Weights of a small image classifier.
Model: 7.37M parameters, arch pvt, norm layernorm, activation relu, patch size [4, 4], depths [3, 6, 3], widths [96, 192, 384].
Data: 145000 training examples, 12.4 epochs.
Rows from block 4 of a small image classifier, named by matrix and row number. Rows with one number belong to one neuron. Each number is 50 + 15 x the weight over its row's rms, rounded and kept within 0 to 99. All counts start at 0. After the name is the row's rms in percent of the matrix's.
After each neuron's rows are labels from the 100 images, of 14976, where the neuron reaches its highest value: "top examples" is what is common among them. Only what is clearly more common there than usual is listed. The data: Sentinel-2 satellite tiles (TerraMesh). In brackets: how many of the 100.
# fc1: MLP up (model.blocks.4.mlp.fc1.weight, 576x192), inputs 0-191
# fc2: MLP down (model.blocks.4.mlp.fc2.weight, 192x576, transposed), outputs 0-191

fc1.491 095:51 60 36 35 51 73 61 54 54 61 37 48 61 64 32 70 64 54 51 46 72 50 46 80 40 61 74 45 47 73 41 48 56 38 26 58 32 47 42 15 36 38 32 53 40 41 50 24 72 57 84 36 50 71 61 49 59 67 00 40 54 59 55 61 43 38 22 56 54 32 59 49 71 45 43 43 57 65 52 40 47 41 35 62 23 67 59 73 52 39 55 61 34 26 47 56 48 32 43 35 22 47 46 58 53 39 51 44 36 37 23 33 39 54 58 38 70 57 51 46 57 44 49 55 67 83 43 67 21 89 41 52 67 42 68 43 53 48 39 74 33 60 46 54 60 32 58 41 57 27 50 79 49 62 64 56 39 52 29 52 57 56 39 44 73 61 45 42 25 53 51 63 36 82 47 93 42 41 64 68 27 29 77 59 54 47 37 51 59 32 76 19
fc2.491 079:49 65 56 37 38 46 50 71 23 75 60 50 31 51 52 49 57 60 21 74 42 71 36 40 46 55 87 09 66 41 24 53 10 36 42 35 63 45 43 27 40 62 37 52 34 61 28 51 38 60 54 44 30 85 58 48 65 48 54 54 69 71 51 45 68 45 45 55 36 48 68 53 47 24 44 57 45 59 49 47 68 53 53 61 68 51 87 32 56 39 26 82 49 57 70 48 33 47 59 49 57 67 67 68 07 52 65 34 57 72 77 30 47 58 45 51 57 38 54 31 49 56 67 59 50 56 42 42 59 32 45 37 69 70 60 29 50 33 54 70 48 48 43 43 73 38 47 37 52 54 23 72 79 59 31 75 56 49 54 56 37 65 52 56 79 66 39 45 52 66 55 38 40 58 44 51 44 77 36 20 60 73 51 67 38 43 46 51 29 68 65 74
top examples: trees (88); main land cover: trees (53)

fc1.551 119:55 45 48 31 64 70 37 64 62 53 53 23 40 27 52 37 54 45 61 46 45 33 49 31 57 17 49 32 60 59 30 36 53 14 09 56 68 52 42 27 27 63 29 22 60 50 83 73 42 33 68 64 60 39 78 51 51 48 33 50 51 36 54 68 62 66 53 64 53 41 37 45 45 28 39 10 53 67 41 72 56 75 37 41 50 52 46 72 72 69 21 49 83 34 46 63 52 72 49 44 55 54 66 49 57 49 35 40 59 43 29 62 45 41 52 44 52 37 38 27 52 61 39 66 24 45 59 29 51 39 35 60 53 56 36 30 18 34 37 61 57 53 42 45 68 34 32 71 56 83 54 59 66 63 39 45 58 25 66 41 25 59 58 49 37 53 33 44 40 30 45 75 37 26 46 48 20 31 56 57 49 65 60 55 59 47 85 58 40 65 60 50
fc2.551 096:59 39 42 45 34 44 30 63 44 71 28 22 64 52 52 51 57 44 39 42 50 52 26 93 27 48 27 45 43 37 54 51 65 58 38 49 45 59 10 48 67 61 58 52 60 39 42 62 38 71 31 81 64 63 47 32 56 62 39 50 74 73 60 49 61 61 49 55 50 44 25 54 49 37 64 55 80 35 55 58 76 66 07 76 65 57 23 64 70 74 50 29 60 46 39 47 60 40 58 64 38 43 52 54 15 39 56 30 77 23 13 59 41 46 67 55 84 45 47 45 46 44 20 55 58 60 64 45 28 45 20 70 37 55 45 80 50 59 48 56 37 31 46 64 49 55 36 45 49 55 69 48 74 35 58 24 72 48 63 59 41 34 55 70 58 46 53 24 24 53 40 53 39 77 42 50 28 57 56 43 57 42 42 50 65 48 40 48 61 50 32 45
top examples: snow or ice (87); main land cover: snow or ice (81)

fc1.37 100:81 46 47 45 42 30 59 31 64 47 39 57 58 48 37 40 30 46 16 37 12 58 84 28 75 48 43 69 59 19 42 63 55 50 67 42 55 68 49 39 43 55 37 51 34 62 62 36 47 48 44 35 57 49 42 60 52 41 62 65 39 21 58 67 47 43 43 34 42 65 54 20 55 25 54 48 50 65 55 48 40 18 37 67 41 46 41 70 63 49 34 48 37 44 55 21 36 48 51 42 23 52 86 38 52 43 58 47 52 69 54 51 69 37 72 71 63 63 42 78 49 71 51 38 30 14 60 41 64 59 65 56 42 50 45 66 56 50 71 23 69 69 33 70 35 45 18 83 65 80 61 63 49 60 30 34 25 81 48 53 42 60 37 33 41 61 50 38 50 57 30 58 29 71 49 47 34 49 57 46 62 51 52 61 62 28 32 35 24 37 57 24
fc2.37 111:38 71 77 61 53 53 54 74 42 66 45 86 50 29 40 73 53 68 48 46 50 55 48 24 41 22 72 38 53 39 77 81 35 32 55 29 37 54 56 47 37 58 55 63 47 36 39 34 65 50 48 51 48 53 45 48 41 49 52 20 41 69 38 68 45 54 20 61 37 56 25 34 56 55 38 59 32 64 75 55 95 53 64 42 74 41 62 55 72 30 54 46 58 24 44 79 45 68 47 78 46 57 31 55 09 41 30 50 54 57 51 66 48 66 68 60 21 62 50 48 43 21 40 51 49 44 46 55 47 28 53 52 59 42 44 46 39 60 18 41 48 63 57 67 49 33 56 52 64 20 45 60 60 67 53 68 63 20 77 50 58 30 44 37 41 71 42 84 23 47 48 52 67 58 57 57 68 80 45 66 50 26 32 42 28 52 50 33 51 46 41 64
top examples: clouds (79)

fc1.216 092:53 68 58 77 63 25 44 44 51 49 41 36 52 45 67 62 39 54 64 64 37 46 39 52 50 55 63 55 37 64 57 47 23 62 51 66 41 60 31 69 59 64 49 29 30 59 71 13 54 59 23 51 47 61 52 37 45 39 30 41 52 37 69 40 62 52 42 37 72 19 19 70 37 67 28 06 22 76 18 40 53 68 37 53 51 31 58 82 65 58 49 57 46 56 70 55 41 58 59 46 76 51 42 49 35 35 40 74 65 46 80 49 71 76 80 51 55 38 27 40 54 16 62 47 47 61 42 18 35 64 52 78 60 22 61 43 44 58 74 64 64 52 53 47 43 31 58 62 50 69 65 59 45 45 38 50 48 38 34 70 43 32 62 61 37 57 39 78 70 47 53 62 29 51 40 48 40 43 59 40 78 40 48 46 48 82 74 40 46 52 67 47
fc2.216 077:44 59 60 46 43 40 51 57 38 56 50 54 35 53 59 30 29 35 30 40 53 56 53 52 09 38 51 27 88 59 59 56 48 20 46 53 66 77 51 39 51 65 13 36 56 59 58 44 52 46 38 30 51 64 67 48 63 48 60 53 30 93 68 47 52 58 40 72 47 64 48 51 52 13 48 49 47 52 29 68 62 33 42 58 42 47 33 64 71 55 32 37 53 68 61 25 48 52 91 48 63 50 50 54 13 33 43 60 54 47 74 33 49 53 32 32 75 39 50 52 43 63 58 92 55 60 36 54 65 62 41 57 89 59 48 63 50 34 60 67 54 39 39 64 78 75 53 48 37 55 34 66 48 31 49 56 21 49 52 42 42 62 32 39 51 49 21 31 44 37 75 57 49 45 24 32 57 30 36 28 68 75 74 38 64 53 41 49 33 51 62 43
top examples: trees (90); main land cover: trees (48)

fc1.175 109:44 51 66 41 56 34 61 44 56 31 69 45 54 32 55 22 38 73 56 46 51 18 60 47 66 36 40 66 47 29 53 60 30 35 36 40 64 35 60 16 83 38 65 57 80 78 34 46 52 40 29 48 34 44 59 51 50 32 77 70 60 39 70 29 35 45 52 27 63 56 30 43 22 78 63 70 27 68 57 59 37 51 55 52 68 36 37 38 50 59 40 43 64 74 50 51 51 75 55 56 71 69 31 29 57 43 46 30 68 64 62 62 31 67 41 77 40 65 40 41 31 25 53 20 58 30 72 37 71 52 58 52 56 45 43 53 53 39 70 30 32 57 53 38 49 56 56 64 42 61 77 32 75 39 50 46 56 38 72 48 44 48 69 68 38 42 43 55 56 59 59 36 41 62 38 50 50 71 22 15 62 49 39 44 33 51 57 55 79 87 49 72
fc2.175 082:71 61 30 54 40 53 23 25 43 50 43 37 51 53 58 52 29 41 20 66 53 71 39 52 30 25 58 20 71 47 31 43 69 37 51 56 67 45 57 56 75 56 30 59 81 57 55 38 59 58 40 46 66 66 44 65 65 46 53 19 73 73 62 42 59 46 43 51 53 26 55 65 56 38 60 57 48 42 65 57 70 52 62 37 59 61 37 45 51 70 46 27 26 38 72 32 41 35 64 37 57 62 45 43 00 32 23 65 64 74 71 51 41 63 56 44 59 19 54 55 39 50 57 41 48 55 44 59 56 43 55 55 63 56 61 57 61 34 64 72 34 65 33 23 66 40 44 51 38 51 62 99 64 44 61 63 26 29 80 37 28 32 48 44 61 47 37 25 48 51 46 47 40 56 40 28 64 38 38 33 60 55 60 64 43 40 55 29 34 60 80 37
top examples: trees (90); main land cover: trees (51)

fc1.139 112:63 56 39 84 76 64 27 38 54 56 25 77 45 33 32 58 47 34 51 49 66 64 35 55 49 28 59 48 67 65 39 70 37 53 58 71 59 67 45 62 58 68 62 30 48 47 72 46 25 46 33 38 41 69 24 08 76 60 35 40 45 35 46 68 54 56 38 58 29 70 31 42 39 49 34 40 80 63 65 61 66 42 56 69 42 48 38 64 86 49 70 45 44 45 44 71 77 27 52 27 50 49 62 54 47 67 34 52 56 48 81 42 62 51 58 35 67 11 48 37 64 76 59 52 41 32 44 33 49 54 35 52 41 46 58 49 50 47 60 53 59 56 55 45 53 36 67 36 60 48 48 41 20 38 54 30 46 51 39 34 42 49 43 27 35 35 52 63 56 53 27 57 51 47 70 15 55 15 62 59 44 63 82 57 63 46 37 95 44 45 75 58
fc2.139 077:40 76 56 41 54 66 41 49 24 48 12 63 54 51 40 54 51 75 46 70 46 45 45 49 51 47 74 40 54 49 28 36 67 55 76 62 49 64 99 51 67 54 24 54 63 61 35 74 51 32 30 46 49 68 31 42 48 69 62 45 35 52 62 55 35 39 45 30 39 41 50 64 65 38 44 61 36 63 44 38 68 48 36 66 58 59 59 42 64 77 60 47 67 47 65 36 62 35 62 54 48 39 68 68 24 33 52 69 68 73 74 15 70 56 31 55 80 44 53 47 42 57 57 72 67 71 41 61 37 40 66 20 63 90 64 59 27 49 45 70 54 43 53 42 53 61 41 38 51 58 74 43 60 39 45 56 35 50 63 49 30 56 32 11 66 68 54 64 48 63 83 51 27 39 60 61 57 50 39 56 81 67 58 67 37 57 45 48 31 57 56 70
top examples: trees (96); main land cover: trees (65)

fc1.143 107:58 51 42 43 76 31 47 46 34 43 42 60 54 91 41 54 46 55 42 56 37 50 57 78 23 52 51 61 35 79 44 24 68 45 42 67 59 41 51 43 55 53 68 64 57 58 54 31 62 40 36 31 49 51 44 54 48 39 37 52 68 34 62 46 76 66 50 24 37 56 33 32 73 43 55 52 40 78 34 75 45 56 47 27 10 50 57 37 74 59 82 39 34 63 60 10 21 49 52 52 66 51 27 50 43 44 39 49 51 49 43 77 53 43 55 86 63 36 48 51 48 57 39 43 62 41 46 49 33 61 86 77 39 26 53 79 46 53 65 45 23 42 43 07 52 74 21 57 38 80 38 43 31 46 45 62 51 48 42 47 62 56 51 42 25 18 59 36 51 73 42 71 45 44 33 52 56 26 58 45 63 54 37 45 50 48 53 81 51 46 37 55
fc2.143 107:51 52 65 58 56 58 39 52 60 52 43 33 40 61 38 33 42 61 68 64 42 32 71 43 51 69 40 14 40 33 36 14 45 48 48 33 75 31 65 45 34 66 30 65 85 57 57 53 70 59 58 27 77 71 22 42 46 45 45 73 55 66 54 78 30 48 41 75 36 51 37 50 51 58 50 60 61 51 57 84 24 56 81 61 75 68 28 18 32 49 58 30 34 59 35 54 46 35 42 75 70 52 48 49 00 69 40 63 63 32 56 67 43 50 52 47 47 54 58 48 44 61 41 50 24 53 38 45 55 59 29 32 41 44 19 70 58 42 58 55 45 64 57 59 42 46 44 59 62 51 45 42 56 59 53 82 25 42 53 32 57 42 37 51 63 33 37 67 38 47 20 66 45 57 22 61 40 76 62 81 72 62 50 45 63 35 51 53 50 43 37 54
top examples: snow or ice (50); main land cover: snow or ice (41)

fc1.513 094:60 29 52 58 52 24 40 61 43 47 50 49 77 61 55 45 70 59 55 42 55 71 54 31 48 62 44 40 32 29 53 48 39 75 64 48 82 52 40 55 18 43 65 45 33 43 32 46 53 71 94 81 57 45 75 81 45 71 39 60 29 65 39 14 51 63 50 40 80 36 24 35 49 65 41 46 65 34 45 48 46 27 53 54 44 44 55 52 57 67 57 66 53 49 70 62 64 65 21 68 19 46 43 53 35 46 52 61 44 43 61 30 54 55 35 61 24 68 22 48 67 48 22 60 42 44 57 34 42 46 41 27 21 30 48 38 64 30 58 59 50 57 48 73 61 52 37 69 62 61 64 59 28 76 47 19 61 45 50 60 37 65 48 71 66 51 37 37 53 62 55 37 51 83 78 52 71 80 64 58 59 55 84 58 46 66 54 36 50 40 53 55
fc2.513 116:45 74 70 63 56 18 45 49 71 49 66 34 62 47 43 50 40 71 62 55 52 79 44 35 41 71 44 42 44 47 34 38 46 52 61 61 66 49 63 28 32 28 83 49 27 43 61 69 41 40 82 41 55 45 55 38 21 64 62 43 32 59 55 50 80 27 45 55 44 25 40 53 07 55 08 61 46 60 40 49 49 20 81 67 46 27 53 35 48 76 51 77 16 65 76 49 30 36 47 51 66 38 37 28 44 41 75 53 44 55 38 58 71 56 27 23 53 65 43 70 63 61 53 48 37 30 51 40 51 40 41 43 53 72 72 48 56 48 38 43 70 38 67 58 51 67 43 48 60 46 34 44 50 47 51 34 31 40 43 71 48 64 66 62 59 64 46 77 56 55 73 24 66 64 58 61 31 56 54 37 56 79 55 66 33 53 70 47 67 41 56 60
top examples: crops (75); main land cover: crops (58)

fc1.186 113:51 63 79 44 75 63 32 71 62 79 54 43 18 33 45 49 49 51 45 64 66 40 38 48 70 39 39 42 40 43 37 30 20 49 52 43 78 62 36 32 63 24 45 33 63 39 61 57 58 34 37 67 55 36 62 58 63 48 26 57 82 53 28 50 68 29 54 62 45 38 66 63 72 31 68 39 63 65 26 47 54 58 43 44 40 35 46 44 83 53 39 05 48 53 41 55 52 34 88 57 25 62 72 68 62 59 51 51 51 40 53 61 36 44 51 50 78 32 78 51 62 58 55 51 75 53 45 52 47 35 46 56 71 48 09 46 64 86 32 60 50 59 62 33 57 44 41 29 49 35 56 59 68 51 25 70 76 47 52 58 55 43 55 65 61 25 51 37 54 64 43 52 48 65 31 34 44 16 70 46 69 43 55 63 47 29 41 80 49 52 43 60
fc2.186 098:69 37 40 39 43 46 37 67 56 26 76 56 55 44 66 56 38 62 41 48 80 43 69 65 58 48 47 38 50 30 66 30 13 27 27 65 50 42 23 39 68 56 79 48 46 56 41 32 62 48 65 95 50 33 41 63 62 63 66 58 27 34 67 39 61 63 26 61 76 31 64 71 52 44 73 58 44 59 26 65 41 42 56 45 86 72 74 63 57 54 46 76 76 49 57 43 33 30 56 39 46 48 20 36 03 58 70 43 53 34 44 55 72 52 63 68 17 35 45 63 60 49 43 50 38 49 30 37 47 51 54 39 59 61 53 58 58 69 39 38 36 42 53 49 22 68 48 66 56 55 25 75 74 42 57 49 57 68 58 67 27 64 65 40 51 53 51 46 44 43 51 70 56 36 29 64 61 24 51 71 52 44 27 43 53 59 41 45 50 43 36 57
top examples: snow or ice (56); main land cover: snow or ice (49)

fc1.310 102:63 60 32 50 58 23 76 43 54 61 58 41 53 58 66 53 63 34 80 51 50 52 40 62 55 79 52 49 49 40 64 34 37 44 47 46 62 51 42 30 45 46 59 58 27 41 60 53 50 32 55 59 56 53 59 50 29 71 34 17 50 23 54 56 19 50 39 59 62 28 58 80 53 68 31 56 57 54 23 39 49 83 55 48 18 56 66 66 47 58 70 69 46 55 44 57 50 56 35 36 32 37 67 53 54 35 76 58 60 48 44 55 64 55 76 47 58 61 17 50 53 77 54 67 35 49 46 32 28 88 51 47 25 43 47 26 30 60 39 32 66 70 51 59 36 64 52 30 44 29 63 66 55 56 40 64 45 19 23 55 68 44 28 40 46 51 33 59 52 64 58 58 40 57 35 92 51 44 83 49 60 49 68 60 64 91 51 18 28 27 54 34
fc2.310 077:41 54 61 47 70 54 46 10 37 48 30 45 54 40 71 57 48 41 24 32 70 76 35 48 52 40 59 30 78 63 38 39 41 53 52 43 52 40 47 43 63 46 31 56 28 35 68 56 63 55 58 14 39 62 62 57 59 58 36 38 23 33 62 49 64 49 39 48 24 74 59 56 25 65 66 61 49 50 25 34 84 49 33 30 76 49 60 58 62 45 75 55 23 36 56 22 24 43 81 20 36 52 58 49 21 51 79 57 83 62 52 46 58 41 58 39 42 36 42 49 32 62 81 60 64 51 58 38 38 26 51 57 51 42 47 48 50 46 69 36 57 57 44 23 72 74 44 42 46 61 38 72 45 69 56 61 42 67 44 52 41 54 29 63 76 30 56 43 57 33 36 49 40 55 15 64 55 71 64 44 21 48 56 67 47 23 45 54 49 53 75 41
top examples: crops (69); built area (63); main land cover: crops (45)

fc1.68 107:35 45 45 72 43 36 40 27 66 62 41 44 25 40 58 30 35 45 54 56 24 43 61 47 37 58 23 63 74 34 80 56 43 68 70 69 64 32 61 44 75 72 38 44 47 59 49 74 17 82 43 82 52 69 66 45 58 36 75 62 72 36 52 37 51 60 63 41 43 62 25 38 13 69 64 59 40 48 48 57 34 66 24 40 80 30 64 36 49 50 40 22 60 54 66 48 57 69 70 35 52 63 36 41 45 58 49 22 72 78 44 55 41 56 59 63 39 28 48 52 56 57 54 47 49 09 46 41 67 41 79 37 64 61 66 52 51 49 60 51 79 43 62 51 45 68 60 74 46 81 51 32 36 39 37 38 67 43 39 36 49 43 44 46 53 60 43 74 37 64 20 50 60 36 54 40 37 47 34 35 51 72 39 59 74 46 39 71 57 54 48 65
fc2.68 079:54 57 41 62 53 33 37 52 22 67 31 50 29 34 64 57 50 60 11 56 23 52 24 31 37 40 53 31 81 68 37 47 49 64 64 39 39 41 41 19 80 47 36 36 58 69 55 56 43 36 22 48 32 78 56 64 45 87 41 36 34 60 64 42 32 33 45 49 36 53 55 65 59 52 58 57 38 23 37 51 59 50 45 42 73 65 34 61 55 60 56 28 43 43 56 40 56 36 88 40 59 65 37 49 28 43 40 61 62 59 57 47 51 49 46 50 88 32 34 40 37 80 74 75 56 79 51 56 42 51 61 25 35 50 75 69 54 26 64 99 26 60 37 37 55 46 42 51 54 36 50 64 42 38 44 52 62 48 69 43 45 58 24 58 72 49 33 50 56 39 64 67 24 54 47 65 55 35 49 49 54 44 56 74 45 57 54 33 30 66 66 36
top examples: trees (89); main land cover: trees (59)

fc1.573 106:20 63 27 45 62 47 47 40 80 49 70 59 55 22 71 22 59 58 55 50 61 38 57 32 63 48 46 46 62 60 49 87 47 40 38 52 30 34 66 50 84 63 52 37 50 34 52 57 65 39 41 48 50 38 31 65 30 38 33 73 58 57 53 26 53 72 56 63 63 38 42 34 63 94 42 49 35 60 41 33 60 52 42 24 56 96 51 43 73 38 68 19 53 32 45 71 47 44 52 75 57 40 39 53 26 47 37 50 53 56 35 61 74 27 51 34 50 32 76 24 32 68 71 46 52 52 27 63 65 69 42 49 55 57 52 18 49 43 35 69 28 40 39 37 56 48 55 51 34 53 45 64 51 51 70 51 45 25 38 65 63 50 42 67 35 39 46 24 50 31 48 30 49 43 45 53 60 24 52 27 63 41 27 63 55 64 68 36 71 32 79 57
fc2.573 108:45 42 59 47 44 49 60 53 47 66 56 33 12 59 31 37 67 58 73 42 42 61 51 26 41 52 72 40 52 33 61 29 52 74 47 26 32 51 54 68 35 35 72 67 56 42 48 36 36 35 43 68 43 75 74 60 48 56 34 04 52 44 46 66 44 72 49 53 57 56 30 53 58 47 39 53 51 39 50 41 50 44 63 32 70 62 58 75 47 41 39 34 41 48 44 72 39 51 37 60 58 25 29 50 00 32 71 31 74 47 53 82 26 69 67 82 74 60 58 41 29 60 46 45 32 67 50 42 38 66 57 74 54 75 40 39 44 48 41 57 43 75 75 40 57 24 65 30 40 32 44 46 53 46 46 36 98 41 59 33 57 38 42 40 49 53 60 61 39 61 51 71 41 56 56 58 44 31 34 62 26 34 62 45 71 53 57 77 34 57 51 66
top examples: clouds (57)

fc1.516 095:39 49 48 52 44 47 46 64 65 41 22 39 60 40 64 28 53 40 39 41 59 28 49 40 72 38 77 36 38 58 65 49 49 41 11 55 58 59 54 66 59 47 55 18 39 47 50 48 63 70 51 65 43 44 40 25 50 39 60 63 58 69 57 18 51 55 58 72 30 36 60 41 50 60 38 63 52 46 56 63 55 64 49 12 29 83 54 57 19 49 27 54 79 45 66 99 39 60 62 63 19 57 44 36 73 46 62 50 32 60 43 77 68 31 49 47 49 65 65 47 34 40 63 48 57 55 46 36 50 56 43 52 60 37 47 20 55 62 55 70 36 76 56 45 71 70 67 57 22 66 33 56 38 48 54 61 35 62 76 21 46 53 47 55 46 53 51 21 62 52 61 57 83 49 52 38 51 46 61 50 85 37 44 80 22 73 45 33 76 42 62 46
fc2.516 112:38 59 54 40 46 48 57 45 73 52 71 57 25 16 63 46 55 58 58 35 58 37 53 34 11 40 49 59 64 62 55 46 34 67 64 31 28 57 41 55 51 84 54 27 44 31 45 61 49 33 32 56 45 46 43 68 69 51 71 40 84 63 53 46 05 58 42 61 37 56 19 35 36 40 46 60 47 22 73 50 41 47 43 43 71 53 54 46 48 44 49 50 46 10 48 61 59 72 29 80 41 54 53 59 44 64 53 66 39 70 37 61 64 47 71 46 57 47 68 53 49 57 24 22 44 63 41 60 43 31 46 56 59 28 37 44 54 57 22 47 51 55 54 42 63 83 47 65 63 33 53 53 23 60 60 52 51 20 68 37 52 41 51 20 48 25 33 83 76 49 38 58 72 33 51 73 34 53 48 59 78 25 28 30 39 62 31 54 43 52 34 41
top examples: clouds (98); trees (88); main land cover: trees (55)

fc1.330 100:55 41 45 47 53 68 59 38 48 50 46 79 36 68 41 74 35 45 60 60 79 44 64 47 86 51 31 53 37 58 55 71 09 52 52 41 54 52 56 50 63 51 52 36 34 38 35 65 55 70 49 51 48 48 34 40 37 28 81 55 63 69 44 59 30 66 47 51 59 20 62 76 42 74 57 72 37 32 77 27 57 47 70 45 21 64 52 74 52 51 63 58 61 39 70 67 44 43 50 35 72 63 16 62 39 93 48 65 49 49 72 68 40 47 72 22 43 51 68 62 64 42 69 25 58 44 31 20 36 62 49 13 45 52 52 42 53 45 49 50 82 43 67 25 46 73 81 63 53 75 60 37 51 55 50 41 19 47 36 39 42 58 53 42 63 54 40 37 71 41 52 49 59 60 48 59 47 66 60 53 48 42 42 50 66 63 60 59 72 53 76 33
fc2.330 122:35 59 49 63 74 33 45 34 52 43 58 36 22 35 47 40 69 54 51 51 48 59 59 33 27 40 48 58 55 44 60 51 39 64 43 30 35 58 54 33 09 52 23 61 74 66 59 46 61 37 57 57 46 38 33 37 54 57 41 65 66 40 34 63 59 48 89 25 55 27 44 47 61 50 49 62 68 23 74 38 62 51 53 26 61 55 57 31 42 41 52 31 62 39 44 65 51 62 20 74 45 60 77 47 38 46 77 45 77 53 25 58 31 45 65 60 71 32 50 58 51 60 44 80 41 54 47 48 67 51 37 47 74 42 39 50 34 46 13 43 44 62 51 45 49 55 46 89 73 42 56 67 59 51 44 43 54 20 70 63 58 58 61 54 31 48 48 53 81 53 57 93 58 41 60 68 81 55 32 54 76 25 51 47 61 58 33 51 54 53 03 50
top examples: trees (90); clouds (81); main land cover: trees (57)

fc1.296 098:47 41 65 59 25 36 40 71 62 60 75 61 53 32 47 68 34 48 53 45 51 68 66 53 44 44 40 45 61 29 40 38 33 31 44 53 47 24 47 46 49 35 40 46 21 38 68 41 44 75 37 44 64 54 62 35 37 45 70 42 58 42 73 52 35 53 57 74 49 65 66 40 57 76 52 46 35 64 65 38 45 20 62 82 89 52 38 35 43 56 83 48 67 51 36 63 49 34 51 20 42 46 26 60 64 58 65 67 40 55 60 28 42 59 59 28 30 69 56 42 39 73 42 14 69 55 74 54 52 45 38 78 22 69 58 34 33 37 28 39 76 42 43 36 39 54 55 19 59 62 35 39 55 54 59 62 31 46 34 53 68 80 75 39 34 58 56 84 49 30 59 67 50 58 31 65 52 48 62 53 46 50 49 27 29 55 37 67 32 23 55 70
fc2.296 099:41 52 32 37 52 72 65 59 42 46 54 17 33 59 51 63 43 52 41 69 40 43 50 51 49 41 78 83 55 55 49 64 47 48 33 56 47 47 22 56 70 52 52 60 56 60 35 54 27 62 53 62 27 36 34 64 72 43 36 76 52 54 53 23 62 19 26 44 33 48 50 46 78 58 55 55 66 48 31 56 53 52 58 44 49 55 56 42 49 50 16 73 68 54 34 44 62 69 38 68 53 63 60 85 46 42 46 44 63 24 29 60 53 26 41 46 19 41 61 55 62 40 51 57 49 56 48 57 70 63 60 50 59 12 30 23 49 54 34 66 51 37 50 58 28 63 63 74 65 40 66 37 31 47 61 50 57 40 58 47 37 44 82 84 49 47 48 08 39 49 45 28 49 29 44 33 39 32 42 70 44 50 63 99 49 48 33 55 60 22 34 52
top examples: crops (66); main land cover: crops (52)

fc1.28 120:57 56 56 68 57 70 73 87 50 43 30 65 47 44 61 36 44 43 62 29 31 46 63 63 34 54 16 50 39 43 41 30 56 61 48 55 63 43 22 48 16 60 66 47 55 26 55 21 51 46 94 50 40 49 64 66 32 34 73 55 77 54 51 34 31 39 50 41 51 56 42 69 46 30 36 61 54 78 79 67 43 38 48 65 49 42 49 82 74 51 51 61 69 63 66 74 55 42 72 60 59 50 36 47 46 63 63 67 36 55 42 44 45 79 75 58 48 48 38 32 68 51 40 55 63 53 79 54 28 58 72 65 52 50 48 06 60 34 28 61 76 37 36 73 31 59 60 33 60 75 58 72 30 51 40 62 58 39 46 53 38 37 30 57 29 60 41 56 45 57 18 52 45 70 49 46 35 54 56 43 52 38 65 13 58 61 55 48 39 45 64 38
fc2.28 102:33 37 57 81 39 31 76 61 42 31 89 62 54 46 44 52 47 29 51 49 28 68 44 66 34 42 27 24 42 32 56 64 21 65 65 14 62 59 31 50 71 50 44 61 44 71 38 55 57 47 56 47 48 49 81 52 51 38 33 48 36 35 69 42 52 48 63 37 49 37 66 61 16 52 71 61 18 31 18 46 53 25 40 67 57 40 51 44 50 56 87 49 48 36 44 67 39 01 45 57 49 35 41 16 18 45 53 55 51 32 68 54 45 67 54 46 84 42 46 54 44 46 57 51 66 63 50 50 44 53 58 53 46 60 38 62 60 42 74 49 37 68 53 54 53 46 50 63 28 75 65 71 49 65 63 27 47 49 52 63 45 27 71 23 35 40 31 33 37 40 61 51 55 53 48 33 28 48 51 50 62 84 62 42 47 32 52 32 52 72 44 30
top examples: crops (66)

fc1.344 088:52 46 23 55 48 39 23 02 40 64 26 28 35 40 57 56 46 66 35 62 56 60 34 42 30 48 61 32 61 38 54 65 74 37 46 21 44 45 61 43 49 64 86 39 76 54 24 57 62 66 52 53 61 51 39 73 42 50 57 61 52 46 55 39 74 68 36 66 48 42 46 80 38 34 62 60 69 43 64 40 49 63 63 20 53 39 23 51 29 67 37 57 37 71 66 61 49 72 62 56 51 39 43 42 32 48 55 54 61 51 41 63 32 40 30 57 66 48 39 31 58 39 53 72 59 46 51 32 63 20 74 45 73 48 48 59 43 47 60 52 33 60 58 85 56 47 38 41 44 45 27 59 55 42 39 55 44 04 44 55 40 86 40 40 48 51 61 47 48 90 36 39 60 83 71 67 41 41 27 39 58 54 74 60 46 60 47 52 52 75 64 80
fc2.344 109:41 39 67 57 30 29 47 41 65 55 58 56 70 49 40 61 30 57 55 50 51 83 43 50 15 48 61 67 72 49 46 42 49 34 32 56 67 55 41 24 79 38 73 37 64 53 46 49 45 66 25 56 79 70 35 58 34 51 46 40 78 53 65 38 47 50 48 50 64 38 28 61 42 54 29 43 52 44 21 68 42 69 73 71 47 64 43 59 51 60 36 91 33 63 69 69 42 25 74 75 41 18 51 35 50 25 48 52 36 58 70 62 60 21 37 36 51 47 52 73 67 48 45 60 55 52 28 56 48 48 72 46 61 52 40 01 44 59 31 18 71 48 74 71 59 59 42 37 48 71 56 48 35 51 22 42 61 31 50 37 36 64 54 49 50 48 61 27 56 59 42 64 66 60 60 54 35 30 64 54 47 89 53 54 55 71 48 54 67 63 44 49
top examples: crops (68); main land cover: crops (49); main land cover: water (28)